{
  "color_jitter": 0.1,
  "encoder_norm": "batchnorm",
  "encoder_widths": [96, 144, 208],
  "text_encoder_width": 256,
  "text_encoder_bias": "none",
  "text_encoder_parallel_block": false,
  "init": "orthogonal",
  "nesterov": true,
  "orthogonalizer": "polar_express",
  "batch_size": 256,
  "lr_schedule": "cosine"
}
Rows from block 5 of the text encoder of a small contrastive image-text model, named by matrix and row number. Rows with one number belong to one neuron. Each number is 200 + 20 x the weight over its row's rms, rounded and kept within 0 to 999. All counts start at 0. After the name is the row's rms in percent of the matrix's.
After each neuron's rows are labels from the 100 texts, of 14848, where the neuron reaches its highest value: "fires on" is the input token at the peak. Only what is clearly more common there than usual is listed. The data: photos with spoken descriptions (Open Images, Localized Narratives). In brackets: how many of the 100.
# fc1: MLP up (text_encoder.blocks.5.mlp.fc1.weight, 512x256), inputs 0-127
# fc2: MLP down (text_encoder.blocks.5.mlp.fc2.weight, 256x512, transposed), outputs 0-127

fc1.348,091,221,181,169,221,180,192,209,190,231,226,232,203,215,209,235,207,229,188,191,211,230,187,207,197,206,170,202,177,225,177,220,203,219,187,147,206,200,208,178,207,186,211,155,213,163,169,198,228,188,201,245,198,202,216,220,220,166,200,173,213,196,219,195,234,222,185,231,191,219,169,210,216,197,217,218,200,199,199,231,227,152,254,198,206,185,196,227,195,260,200,195,213,185,187,189,209,184,208,194,215,202,219,177,207,195,215,186,232,196,204,232,183,153,156,181,195,215,214,176,186,196,188,191,181,179,223,201,210
fc2.348,094,229,190,228,202,206,200,218,184,172,254,236,196,199,195,205,182,228,198,213,169,180,217,195,203,188,201,187,211,176,213,193,221,201,162,206,243,174,224,191,195,193,207,197,206,206,192,184,208,215,196,187,192,221,192,180,204,222,207,154,203,186,190,215,200,232,191,173,160,137,201,218,188,201,191,194,190,236,188,244,216,180,179,200,213,218,200,209,209,194,205,215,220,215,173,191,206,173,178,171,226,222,242,177,205,204,197,190,208,182,235,220,236,182,170,165,216,213,182,191,186,209,232,188,168,201,207,221,234
fires on: "are" (7); "of" (7)

fc1.11,113,199,185,191,215,254,220,196,203,179,189,211,201,183,199,218,231,213,176,197,215,213,193,224,224,209,191,190,189,197,182,200,183,196,179,202,219,197,199,225,188,223,193,201,194,178,139,162,204,226,224,188,153,213,214,197,174,203,203,206,192,178,187,166,216,186,169,234,166,229,210,192,231,177,218,216,183,192,187,219,181,181,218,214,198,177,197,188,191,194,183,163,195,209,203,220,213,207,219,172,200,230,177,221,217,191,213,254,202,186,218,210,208,199,205,195,201,198,234,187,169,212,208,202,211,175,168,224,164
fc2.11,114,164,183,226,192,198,153,211,186,187,151,210,185,175,202,202,190,179,221,224,216,191,214,218,188,201,206,193,171,193,208,206,209,191,207,192,179,215,199,200,180,213,185,213,200,204,203,218,228,239,171,184,215,192,196,225,213,185,175,197,212,217,200,213,189,226,243,213,204,218,238,208,212,151,188,232,230,193,217,242,165,224,225,212,229,209,195,156,188,208,210,165,224,169,226,192,208,201,237,152,210,217,213,219,204,155,201,208,205,182,193,183,186,184,176,218,201,168,193,190,197,179,247,210,174,203,204,232,194
fires on: "are" (8)

fc1.399,119,174,219,197,201,188,207,171,199,194,185,151,202,191,205,168,213,181,189,208,216,200,190,226,225,170,199,161,200,170,204,190,214,197,197,212,178,209,198,217,198,161,136,207,214,184,197,185,209,175,198,214,211,187,213,171,187,206,171,205,208,172,181,190,184,190,243,191,189,191,160,218,224,188,207,213,204,168,206,221,206,202,224,186,205,219,224,196,223,180,235,204,204,203,217,198,191,242,208,203,220,186,245,222,189,191,237,203,181,216,183,229,212,175,212,191,203,206,163,214,190,219,194,200,167,183,189,191,202
fc2.399,116,229,198,228,215,197,217,198,203,194,197,198,220,187,209,214,155,181,200,187,207,220,189,224,204,186,206,154,183,226,199,207,197,195,158,222,197,251,179,206,211,185,196,190,174,176,186,228,207,219,201,172,208,203,206,210,175,206,177,231,202,192,179,228,250,211,198,186,204,176,198,196,183,189,215,193,243,167,202,183,175,203,204,203,219,172,220,222,195,206,206,187,192,203,209,240,212,155,194,193,192,165,220,220,182,207,236,209,221,219,202,206,207,217,204,190,170,223,192,215,183,219,199,217,190,211,204,196,221
fires on: "front" (7)

fc1.185,087,180,207,241,225,162,211,213,225,174,180,191,191,192,213,184,157,175,178,193,218,213,205,187,223,175,201,213,212,204,200,195,208,208,211,207,199,163,221,195,190,176,192,177,174,174,195,177,177,169,208,199,206,182,231,214,198,207,183,205,194,190,144,224,217,208,205,204,205,204,210,217,262,207,223,192,175,227,227,158,205,212,186,232,188,232,246,178,195,228,192,197,211,196,199,177,198,206,202,196,223,205,194,247,161,209,225,185,222,194,186,221,221,212,179,194,186,178,184,240,209,166,198,195,212,256,202,203,187
fc2.185,086,203,162,193,221,180,211,196,228,181,233,183,213,180,222,219,184,215,179,197,207,190,204,204,209,183,158,175,229,201,184,218,198,214,219,209,202,214,188,194,205,244,248,201,184,150,191,226,200,213,198,193,206,195,243,207,193,195,162,197,198,151,226,186,199,207,174,228,192,190,213,184,215,187,179,234,191,239,225,204,190,182,217,232,181,236,200,204,176,218,202,191,200,184,169,193,207,240,196,192,204,212,157,193,198,207,167,172,149,169,158,209,205,200,186,209,207,180,210,212,186,217,181,199,217,198,201,201,210
fires on: "are" (7)

fc1.250,093,222,196,186,200,221,173,198,221,221,167,190,207,201,217,203,167,164,202,187,229,210,173,192,204,232,163,188,225,209,208,197,189,179,217,207,178,198,193,220,159,204,201,208,245,215,193,215,171,220,179,215,168,229,222,206,182,192,216,199,184,199,179,215,208,170,172,205,204,210,196,159,161,193,190,189,193,181,223,180,178,221,250,232,187,186,225,204,202,202,213,214,206,190,239,205,201,208,190,187,167,209,206,190,201,183,213,206,198,203,221,225,214,221,220,207,208,187,226,205,219,176,225,204,226,206,212,218,197
fc2.250,096,163,185,221,208,182,210,214,209,211,239,194,210,206,168,207,193,169,245,224,194,188,201,206,180,214,225,217,179,215,201,169,200,215,216,206,179,175,217,223,207,204,222,209,171,159,207,194,183,207,199,205,178,182,163,177,210,201,223,178,181,220,209,172,210,244,205,216,225,214,200,226,186,222,212,216,207,207,215,210,221,174,193,160,202,186,227,203,163,206,178,207,211,250,191,208,165,186,192,185,175,199,147,218,197,226,206,158,193,206,203,204,208,208,207,188,165,222,195,181,239,195,198,207,222,193,197,194,179
fires on: "and" (11); "are" (7)

fc1.76,117,243,189,197,168,208,182,183,199,209,230,204,183,229,250,236,208,164,210,218,172,219,213,198,173,213,218,201,234,225,185,161,188,171,187,170,180,197,201,171,204,223,181,191,186,195,187,206,225,197,165,202,257,199,177,186,182,201,177,190,201,176,219,205,192,205,211,249,222,189,166,189,169,216,171,210,198,173,175,206,202,184,209,209,186,206,151,199,218,213,215,225,189,212,227,184,214,199,222,166,226,198,217,180,188,249,193,215,217,175,205,187,177,178,170,195,226,199,206,198,207,207,193,206,192,212,190,235,198
fc2.76,105,196,216,238,208,208,177,206,191,221,206,181,204,209,211,182,188,222,196,191,182,221,164,213,212,174,198,216,172,193,191,189,206,214,207,203,194,160,193,205,194,191,203,156,190,195,236,207,175,189,177,200,216,209,235,221,212,252,184,209,210,177,185,201,189,223,205,219,177,244,219,156,221,185,207,214,198,207,227,220,199,201,168,216,207,174,201,191,226,175,195,202,170,190,198,173,194,206,245,216,174,189,201,168,223,209,174,197,193,186,191,229,158,219,231,199,212,195,192,224,190,201,210,177,202,183,195,207,211
fires on: "windows" (7); "sky" (7)

fc1.435,113,194,198,187,194,204,175,230,173,224,191,173,234,196,196,228,240,183,234,175,228,230,168,191,209,222,183,217,202,198,183,221,215,186,223,205,189,194,180,199,210,214,201,192,201,195,206,202,182,188,188,192,210,190,184,206,189,186,213,169,220,227,192,199,214,213,202,230,180,214,222,181,218,154,199,189,172,222,194,158,185,207,209,199,210,183,218,151,212,227,199,184,206,202,206,186,203,189,230,226,227,171,205,193,211,242,196,220,219,170,207,206,230,238,179,202,196,145,207,175,224,204,225,207,187,240,207,215,202
fc2.435,117,172,215,246,178,193,193,218,189,191,236,209,186,242,194,175,195,207,197,218,235,198,189,192,200,176,202,170,208,248,179,199,199,177,203,177,188,166,227,214,203,191,177,194,209,215,223,184,195,183,226,186,216,204,166,194,200,202,214,203,226,205,213,231,211,172,242,197,190,199,228,197,185,190,172,212,223,161,181,198,231,182,179,164,199,190,204,208,194,201,224,184,207,209,200,220,211,178,236,199,210,197,212,184,197,204,170,183,232,215,191,206,197,220,215,165,180,196,209,210,195,225,186,214,195,204,223,204,172
fires on: "windows" (14); "<end>" (13); "," (9)

fc1.88,093,208,236,174,197,201,203,195,233,207,171,231,195,181,199,155,181,205,192,196,207,154,207,193,195,244,185,203,213,185,223,213,212,247,208,240,218,243,210,224,164,176,213,240,192,186,188,220,191,157,189,200,217,202,191,189,165,215,176,189,209,190,184,179,226,176,196,216,205,204,223,234,209,205,205,195,229,227,197,205,212,217,175,201,191,215,220,199,223,225,183,186,224,216,196,206,178,157,187,164,170,196,192,182,184,206,219,218,142,197,225,196,189,186,183,222,179,223,187,196,192,175,188,213,180,235,213,200,186
fc2.88,092,172,232,215,175,175,215,204,190,208,194,201,172,194,176,221,207,196,179,178,198,181,230,194,238,159,203,193,203,208,187,169,208,188,207,174,205,205,190,183,218,238,220,197,219,200,183,186,170,199,211,211,206,208,193,201,187,202,188,253,202,162,195,195,171,183,220,232,199,211,209,218,186,227,186,211,180,192,197,212,215,199,212,217,174,238,145,194,238,209,211,197,185,197,223,177,180,197,196,205,201,218,185,161,201,209,199,177,197,206,188,169,247,199,236,192,219,183,203,162,206,224,202,207,184,216,180,220,217
fires on: "<end>" (12)

fc1.83,087,198,171,203,213,182,215,182,178,242,203,199,179,206,250,212,165,198,181,223,202,214,197,182,175,226,194,231,182,190,186,194,239,218,187,185,198,216,184,215,250,206,199,206,207,188,186,185,183,226,238,200,196,190,192,244,210,170,179,188,211,244,233,218,242,216,224,199,209,201,204,198,226,243,203,187,199,170,199,231,202,162,198,194,174,200,241,158,210,175,209,169,198,173,205,199,181,154,186,173,205,248,220,178,235,178,240,204,176,211,206,191,193,209,200,192,176,152,197,206,231,182,172,206,214,200,194,196,230
fc2.83,088,211,177,187,179,200,178,222,220,189,196,170,210,212,194,190,205,182,210,239,208,222,189,227,185,161,182,178,229,253,176,167,203,198,218,188,202,186,170,185,207,174,195,225,195,189,181,183,214,191,188,185,169,214,216,207,213,208,175,210,204,143,188,232,230,185,160,204,192,182,208,175,228,182,211,191,170,195,153,206,148,223,209,198,161,222,190,190,170,198,201,173,224,208,182,203,202,204,207,183,199,207,216,206,223,186,206,240,207,221,184,156,210,234,203,201,190,185,205,220,207,188,212,202,200,198,191,196,194
fires on: "." (13); "<end>" (9); "lights" (7); "bottom" (7)

fc1.382,098,182,185,196,245,215,187,169,201,184,200,198,194,203,227,197,194,199,228,182,189,213,178,254,221,178,241,186,182,196,248,231,198,207,217,201,168,168,192,231,207,185,213,187,214,229,189,185,193,208,172,192,196,211,220,170,175,196,200,180,206,190,181,202,202,198,173,174,178,173,206,205,210,212,192,184,176,190,168,222,184,226,209,198,187,221,185,195,189,218,188,156,208,196,225,200,187,197,212,194,201,192,197,212,167,161,188,200,206,187,217,184,193,210,219,177,207,211,198,223,237,170,201,198,204,229,184,192,171
fc2.382,110,161,208,178,204,210,209,185,211,182,218,197,185,210,194,195,178,210,193,200,182,236,186,202,215,216,204,226,227,244,175,140,199,190,223,193,208,204,228,187,198,182,187,236,202,201,195,199,187,237,191,203,236,208,185,234,162,163,206,203,210,210,198,168,206,185,189,168,205,219,182,220,201,189,210,220,214,184,179,214,203,190,193,187,184,207,170,223,207,184,188,210,195,180,223,190,192,214,196,221,231,192,208,242,203,209,206,228,209,196,217,217,164,215,179,211,233,196,232,188,192,193,237,218,207,195,218,220,162
fires on: "<end>" (7); "trees" (7)

fc1.374,098,189,162,227,233,190,166,227,171,241,190,238,190,197,223,189,185,175,167,192,233,147,197,206,168,208,210,166,182,201,207,216,202,170,201,210,242,199,201,172,210,189,221,188,190,196,196,188,233,208,196,183,206,205,231,206,197,196,215,215,198,226,224,217,166,186,216,164,182,200,201,208,198,217,187,231,166,178,185,202,208,184,191,213,147,222,174,192,165,177,219,199,215,194,198,240,213,188,186,182,203,211,194,180,197,216,203,191,234,217,190,218,231,216,204,184,184,200,193,196,179,182,192,235,195,204,218,209,172
fc2.374,102,209,183,206,185,222,203,173,223,167,201,164,207,188,186,163,225,201,197,215,206,202,189,200,194,187,208,212,225,201,182,192,200,166,188,217,180,230,207,194,201,196,191,186,168,202,203,190,189,204,221,224,215,215,196,236,203,192,155,222,185,179,171,216,176,211,237,162,188,170,210,188,187,167,170,198,207,170,158,228,197,228,152,187,192,190,184,232,181,201,191,168,207,200,243,196,190,203,243,203,196,168,194,197,225,231,183,210,199,177,167,197,206,218,192,215,181,211,184,242,222,199,205,199,206,238,222,196,187
fires on: "." (20); "<end>" (18)

fc1.341,114,154,227,196,193,226,171,189,206,193,187,181,210,226,177,178,189,204,206,219,230,220,180,184,197,217,241,199,241,182,185,195,199,165,207,218,191,216,220,222,211,171,194,183,179,198,206,202,211,201,201,203,239,182,190,201,219,164,202,201,207,225,223,239,194,189,154,208,216,208,234,229,202,203,167,180,188,143,219,165,218,192,224,209,198,231,223,189,184,223,222,194,230,240,217,200,216,203,194,197,222,214,185,190,200,200,234,234,226,196,222,186,209,222,178,175,174,168,168,188,195,217,180,215,222,212,208,173,210
fc2.341,110,197,185,200,171,161,200,253,213,190,182,180,208,157,177,199,196,215,187,207,193,203,217,216,190,166,223,182,202,205,228,195,195,209,204,198,213,181,213,221,225,196,220,192,173,186,218,208,209,243,178,191,185,202,227,181,199,214,189,217,205,199,195,192,186,234,223,226,193,209,174,220,202,194,181,217,171,203,198,221,216,196,187,192,207,209,198,174,222,198,217,200,205,215,200,218,176,185,195,213,226,177,183,213,202,206,196,185,197,169,238,213,219,168,204,185,200,182,227,181,187,239,211,182,173,207,196,187,210
fires on: "windows" (14)

fc1.415,077,223,191,225,207,194,186,191,154,202,194,180,217,182,234,200,221,246,210,182,218,209,187,174,207,228,237,175,217,204,224,178,210,180,181,228,196,196,219,196,210,218,230,243,206,231,215,183,224,219,220,216,181,175,201,193,184,225,187,200,231,229,201,202,204,196,197,224,184,212,192,184,230,218,180,213,223,223,189,217,193,208,224,182,176,201,193,181,176,212,186,188,172,199,166,215,229,187,201,201,217,202,223,231,214,192,203,192,166,190,202,192,218,160,197,198,173,234,168,233,180,193,225,182,195,234,212,188,179
fc2.415,080,181,225,188,202,162,186,195,200,204,200,189,223,166,229,222,205,220,225,183,261,245,188,172,184,222,178,205,193,200,202,191,196,194,213,207,235,200,195,195,186,217,167,194,225,203,193,180,174,172,196,249,186,182,186,165,199,199,188,186,204,214,224,186,202,181,220,218,174,212,208,178,183,230,204,197,203,192,198,217,212,211,214,183,191,215,217,194,178,174,150,180,230,218,155,221,209,209,162,219,205,215,239,186,182,168,222,191,185,199,228,201,148,158,194,218,174,213,191,175,225,204,195,216,173,195,199,161,157
fires on: "." (12)

fc1.447,107,219,181,155,171,183,188,175,208,181,188,180,205,195,214,212,185,186,198,175,182,196,203,212,246,223,177,177,211,175,202,218,224,201,182,174,169,198,191,222,228,210,176,192,206,208,199,162,207,186,199,203,177,233,174,202,233,204,223,216,204,166,196,176,183,186,202,198,158,150,215,209,219,197,218,183,207,238,200,187,204,156,229,181,205,201,169,212,226,199,197,204,203,218,197,182,251,210,170,215,211,172,152,209,201,170,234,222,206,202,186,204,196,216,179,197,192,172,182,202,212,206,198,218,213,239,189,204,205
fc2.447,105,220,213,238,187,191,213,196,166,191,174,206,202,200,200,198,193,223,238,174,191,196,198,187,181,194,218,219,222,212,208,224,242,168,216,193,235,216,200,206,191,195,179,216,234,171,203,229,168,196,183,191,183,241,194,196,208,166,183,198,213,167,149,241,239,188,216,204,205,213,222,210,176,205,182,215,201,199,176,219,179,194,180,213,245,197,167,214,218,189,205,186,202,252,217,209,201,216,191,195,197,170,208,173,221,199,211,209,186,182,181,192,197,210,230,221,171,184,211,194,226,208,223,211,207,221,235,205,190
fires on: "." (16); "mic" (7)

fc1.434,113,188,222,212,207,195,225,206,207,162,173,235,188,208,214,203,156,204,201,225,210,213,175,197,193,186,205,204,208,208,212,193,205,219,230,193,195,219,229,179,176,191,213,173,224,195,200,205,221,215,178,201,199,196,187,193,168,213,216,193,178,179,197,220,204,216,229,221,187,204,195,228,186,220,168,183,211,216,169,177,211,238,184,183,202,190,198,262,212,174,200,200,195,228,173,214,185,201,208,206,219,214,230,177,174,211,182,200,176,180,223,170,176,221,159,240,226,175,201,191,187,205,168,193,175,200,213,217,202
fc2.434,121,207,220,215,241,181,191,205,204,221,183,196,238,180,166,223,196,240,221,203,213,208,214,190,194,192,170,193,202,204,225,205,236,181,161,220,214,193,182,230,185,183,188,221,188,215,226,216,171,209,204,185,227,200,203,220,186,173,205,191,171,185,180,169,186,207,196,205,196,206,174,208,215,160,199,173,171,205,216,210,168,195,172,189,203,217,192,231,149,195,196,189,193,204,212,176,181,218,229,241,203,210,214,194,224,186,229,180,186,197,193,170,190,177,155,225,165,226,199,205,197,215,196,181,160,207,194,171,196
fires on: "windows" (8); "are" (7)

fc1.507,092,170,191,209,216,223,224,216,186,202,200,191,155,198,199,169,167,193,193,193,232,198,181,173,208,207,195,184,205,199,204,233,193,170,230,227,217,187,213,195,221,160,177,217,203,196,227,223,208,196,202,222,191,187,197,133,172,164,192,209,224,212,166,219,213,177,205,188,187,214,155,184,217,187,185,172,216,161,214,189,196,169,206,180,186,176,186,189,176,243,206,222,176,153,192,218,199,221,188,190,227,205,196,200,206,230,219,191,212,208,205,205,192,220,194,186,197,182,219,189,196,218,202,191,208,180,235,216,221
fc2.507,106,198,205,225,151,146,223,166,181,221,223,215,227,221,174,201,183,199,191,198,202,176,214,245,194,199,206,191,195,206,160,219,213,208,198,184,209,198,222,217,203,186,206,171,218,197,209,205,199,225,227,184,183,194,184,174,233,205,217,179,221,185,215,200,196,211,209,213,214,192,162,210,195,186,160,257,186,180,201,226,223,161,168,237,171,206,192,192,208,212,183,186,231,204,207,218,200,190,218,236,229,212,180,220,155,193,198,182,205,213,189,213,183,207,202,203,193,237,196,205,202,201,188,233,203,191,178,215,205
fires on: "." (11)

fc1.126,102,216,190,176,215,217,169,185,209,210,177,187,232,227,183,214,209,209,201,189,207,187,211,205,232,212,192,183,200,243,199,260,194,183,193,198,171,197,235,157,191,181,205,177,200,201,178,209,206,184,213,192,198,186,191,212,170,226,185,208,206,195,196,199,184,220,191,222,194,200,186,213,200,191,202,171,172,189,198,205,221,185,209,198,246,211,179,194,183,163,175,241,194,243,168,214,172,173,206,205,210,215,184,188,240,194,201,205,240,159,237,178,240,206,205,188,174,199,207,191,201,178,204,220,152,225,205,152,197
fc2.126,103,207,202,238,228,179,183,183,210,175,193,178,234,210,193,144,193,197,200,233,192,194,224,227,183,217,189,184,202,215,203,222,190,193,190,225,190,210,180,209,191,196,185,161,227,206,204,209,203,202,205,182,226,188,205,213,202,233,205,188,199,201,218,207,186,225,191,209,201,204,189,177,178,219,204,190,186,207,166,209,238,239,194,178,200,194,210,178,198,192,213,227,158,179,190,223,226,195,200,181,223,182,198,206,193,193,171,191,226,140,212,200,227,218,208,196,186,223,182,205,188,187,183,205,210,225,198,193,204
fires on: "front" (11); "a" (11); "laptop" (10)

fc1.27,111,201,235,192,207,239,178,221,234,177,217,199,194,254,190,197,206,222,179,187,230,215,181,204,198,209,202,203,228,210,188,212,217,177,213,249,206,182,224,180,192,157,210,195,212,191,176,178,217,186,205,183,199,209,170,177,181,184,199,215,189,178,186,199,211,206,193,195,191,196,192,215,215,218,206,204,192,219,215,178,203,192,225,194,200,187,207,223,213,205,177,178,222,214,211,211,200,198,211,234,187,159,239,235,206,187,213,205,178,210,227,219,199,203,178,210,193,191,216,178,208,211,181,199,205,175,182,160,183
fc2.27,110,171,174,192,182,143,209,206,222,184,214,192,195,205,194,175,198,200,178,167,179,213,181,191,200,181,211,224,233,205,213,200,210,221,206,219,164,191,194,193,178,204,195,204,181,209,224,207,188,211,186,212,181,171,197,216,192,202,202,208,195,242,241,182,232,171,195,175,249,173,191,179,223,198,194,218,218,214,194,201,197,192,193,181,203,189,202,198,211,187,208,190,181,209,175,205,248,195,210,213,171,202,215,208,206,185,189,173,172,200,202,209,206,178,191,170,230,257,182,210,196,204,211,222,203,192,197,174,222
fires on: "<end>" (7)

fc1.493,113,203,225,203,179,197,210,193,196,253,228,183,202,199,197,187,194,200,182,220,170,216,206,193,221,185,210,178,190,224,187,183,218,212,186,181,208,237,202,200,189,200,192,221,228,202,205,207,178,146,245,234,195,236,194,223,202,211,171,195,201,231,165,227,192,216,195,192,166,180,211,224,185,218,182,177,191,194,206,206,179,207,204,235,186,219,181,203,198,201,214,193,168,189,207,151,227,204,208,261,198,204,208,209,184,205,199,171,200,225,225,163,186,225,183,200,198,199,238,224,209,184,196,231,223,195,184,175,185
fc2.493,117,182,232,188,182,204,200,203,200,181,163,191,226,188,198,173,199,215,192,215,205,198,207,210,162,204,220,221,228,222,184,185,208,194,183,204,217,183,169,195,188,205,200,218,193,185,193,205,205,239,221,170,231,207,218,186,231,203,228,203,220,199,189,165,185,212,205,186,189,197,165,210,207,192,185,178,204,190,218,208,157,190,193,206,184,201,201,220,231,204,201,221,205,189,248,158,189,191,241,208,189,193,226,196,178,170,193,209,216,173,233,203,229,211,231,201,199,223,204,172,189,211,221,207,188,226,203,197,194
fires on: "<end>" (15); "." (11)

fc1.376,073,214,203,172,173,197,181,178,222,174,178,179,195,180,230,167,204,231,194,167,199,213,205,221,211,225,207,189,168,192,187,244,217,246,188,207,212,197,217,198,195,206,227,218,189,200,234,197,233,200,193,179,210,164,200,206,230,208,199,194,195,186,220,212,235,156,208,187,207,176,189,189,212,166,205,195,212,192,197,180,214,219,232,198,168,198,230,222,199,223,196,191,175,200,188,181,203,183,182,211,195,193,209,205,220,200,205,184,175,168,241,188,207,219,212,209,211,163,227,174,205,225,253,183,211,208,182,207,170
fc2.376,077,232,179,204,172,228,205,202,217,193,182,205,195,195,171,207,185,173,234,199,210,208,225,183,186,190,164,222,189,219,203,193,175,183,202,201,207,208,231,208,204,208,187,222,160,193,177,191,206,178,227,234,207,199,210,201,183,207,209,184,207,202,183,176,199,223,174,151,188,239,184,181,192,192,194,192,208,191,187,214,249,193,190,238,225,168,214,222,199,203,197,191,173,211,188,232,226,238,219,205,202,212,227,186,202,202,173,227,248,207,201,212,177,188,220,229,190,191,203,173,171,241,189,188,220,223,189,212,169
fires on: "are" (17); "see" (7)

fc1.350,105,177,208,211,219,206,185,196,183,228,151,218,228,223,209,242,170,245,189,197,205,213,208,186,213,202,190,183,217,204,223,229,222,189,203,199,201,229,227,198,193,215,166,242,211,213,207,194,183,183,218,185,167,207,173,211,201,233,200,188,258,182,219,216,217,210,211,193,232,192,142,190,218,226,180,171,237,184,195,192,219,192,194,239,193,224,210,202,197,225,176,188,198,229,176,193,193,209,222,174,170,198,192,196,232,192,223,237,204,184,167,205,189,179,185,195,207,186,232,208,201,236,224,205,190,222,171,209,170
fc2.350,111,212,180,191,210,194,238,229,181,198,206,184,238,160,192,188,215,196,206,241,214,192,200,198,205,176,181,187,185,187,192,175,162,223,178,190,192,227,216,187,211,210,187,180,176,175,180,196,180,216,221,220,194,205,215,208,226,216,206,211,207,207,233,160,191,183,167,189,195,213,185,215,240,210,203,179,203,164,220,212,197,195,203,219,180,203,206,219,198,199,214,191,203,203,187,233,192,146,214,218,191,178,221,233,206,153,206,200,212,183,171,199,206,243,191,213,201,175,181,208,204,204,199,213,176,202,227,180,200
fires on: "." (15); "<end>" (11); "there" (9)

fc1.402,120,184,191,163,173,210,176,218,203,236,198,190,189,213,206,185,175,188,193,214,186,201,181,229,204,181,181,233,249,202,196,193,218,197,187,196,221,214,189,153,202,185,183,223,190,188,203,214,228,174,202,196,217,161,184,202,179,180,198,193,212,198,225,207,178,164,210,201,173,164,237,201,201,220,187,195,231,134,181,202,246,228,186,208,202,211,164,200,235,191,220,191,226,211,231,242,214,221,187,204,209,212,212,172,216,189,200,231,192,226,208,202,209,243,186,195,204,175,198,203,185,199,196,180,155,190,203,175,222
fc2.402,127,217,223,152,201,214,177,233,172,225,177,193,216,214,168,203,197,181,216,184,203,219,195,240,195,211,231,211,199,238,197,202,186,242,192,194,213,241,203,169,194,217,181,215,191,188,182,147,176,183,189,203,199,195,204,182,211,148,190,187,237,186,177,216,228,195,192,207,228,212,233,199,252,198,196,214,197,214,155,186,190,218,221,187,208,213,188,193,206,201,194,165,188,225,183,172,226,202,215,207,188,225,240,213,210,199,226,196,184,213,196,241,209,230,206,181,198,182,195,177,190,206,189,199,171,221,241,187,211
fires on: "and" (14); "<end>" (7)

fc1.2,062,231,205,199,226,214,223,189,223,239,186,194,241,223,170,194,195,236,208,212,197,197,204,208,213,206,206,181,212,183,169,196,182,207,214,224,210,175,190,167,203,213,206,186,212,206,199,226,158,210,177,202,175,196,199,227,215,183,214,187,213,216,205,176,200,222,184,213,175,211,159,195,217,184,214,169,227,215,180,246,212,150,224,239,204,208,212,199,236,225,190,204,223,228,150,210,223,194,190,204,199,216,188,171,196,208,209,225,208,156,181,197,180,196,221,207,142,207,203,199,179,178,199,190,161,163,236,194,219
fc2.2,061,221,189,184,176,211,169,200,203,159,227,250,207,172,200,234,203,231,188,226,194,191,214,214,195,177,173,187,202,203,195,158,219,171,192,164,205,195,223,198,178,184,208,208,214,185,194,220,203,201,198,225,183,236,200,203,198,206,222,212,192,209,204,189,216,205,216,192,213,167,226,188,190,205,179,219,189,199,222,167,226,209,197,204,161,197,181,215,222,189,198,199,196,187,212,203,197,198,216,219,216,214,193,227,202,178,195,213,222,193,217,197,206,204,177,205,207,209,177,194,183,178,193,161,221,213,203,183,216
fires on: "and" (9); "there" (8); "are" (7)

fc1.366,114,172,171,218,213,200,170,208,235,209,190,195,160,176,205,172,215,202,207,216,207,190,178,205,190,208,240,191,193,188,182,206,175,191,204,203,202,192,256,170,190,218,226,214,198,224,190,220,210,186,209,208,209,202,199,138,168,169,215,207,168,209,185,191,180,194,216,218,167,192,179,217,207,209,177,194,199,165,192,169,199,180,203,219,217,216,186,191,214,217,182,217,208,168,212,197,181,219,191,186,170,186,226,208,182,216,209,221,237,179,227,200,180,181,180,194,220,228,182,200,166,144,168,216,210,200,223,197,197
fc2.366,109,150,168,201,212,169,204,207,189,190,224,197,187,192,177,187,220,192,193,203,197,200,169,232,196,200,177,227,187,233,185,206,222,184,213,186,184,197,164,169,211,182,202,186,196,184,194,211,197,216,186,211,221,159,182,190,239,210,170,237,184,223,210,204,196,177,216,181,206,196,218,201,200,188,232,223,201,197,200,204,172,179,174,225,197,203,221,193,208,222,186,202,175,204,231,229,199,181,199,204,183,210,206,222,214,195,236,169,197,245,232,220,225,200,224,178,182,203,168,199,216,217,204,225,178,192,235,214,186
fires on: "." (11); "white" (7)

fc1.328,122,200,219,209,165,252,225,186,208,185,162,224,186,206,205,188,201,216,199,195,229,177,179,199,159,188,173,171,205,234,201,202,216,218,187,235,184,182,203,197,205,173,162,219,207,177,232,194,201,218,201,174,205,167,196,174,214,253,226,195,188,219,173,211,206,225,204,189,202,196,205,237,193,220,173,186,177,162,199,186,167,194,206,198,180,209,193,189,222,218,177,221,209,190,213,193,221,181,208,230,208,191,200,213,155,172,213,216,166,200,212,227,158,200,161,194,185,207,196,215,218,216,183,218,197,215,177,208,186
fc2.328,113,195,201,208,225,190,210,222,188,254,182,195,230,180,179,214,207,233,172,166,191,260,211,222,186,190,226,205,200,226,205,179,231,233,188,215,195,194,221,167,237,204,181,194,190,180,200,176,207,204,199,238,217,173,184,237,229,169,233,184,209,177,231,233,178,192,187,203,191,182,193,232,200,207,194,201,191,145,163,200,220,203,195,202,200,191,170,157,182,189,213,224,163,207,188,217,198,195,171,170,199,177,202,204,195,207,185,228,196,222,214,235,214,155,188,184,170,223,204,168,185,221,186,197,229,229,214,164,162
fires on: "front" (16); "is" (13); "of" (9)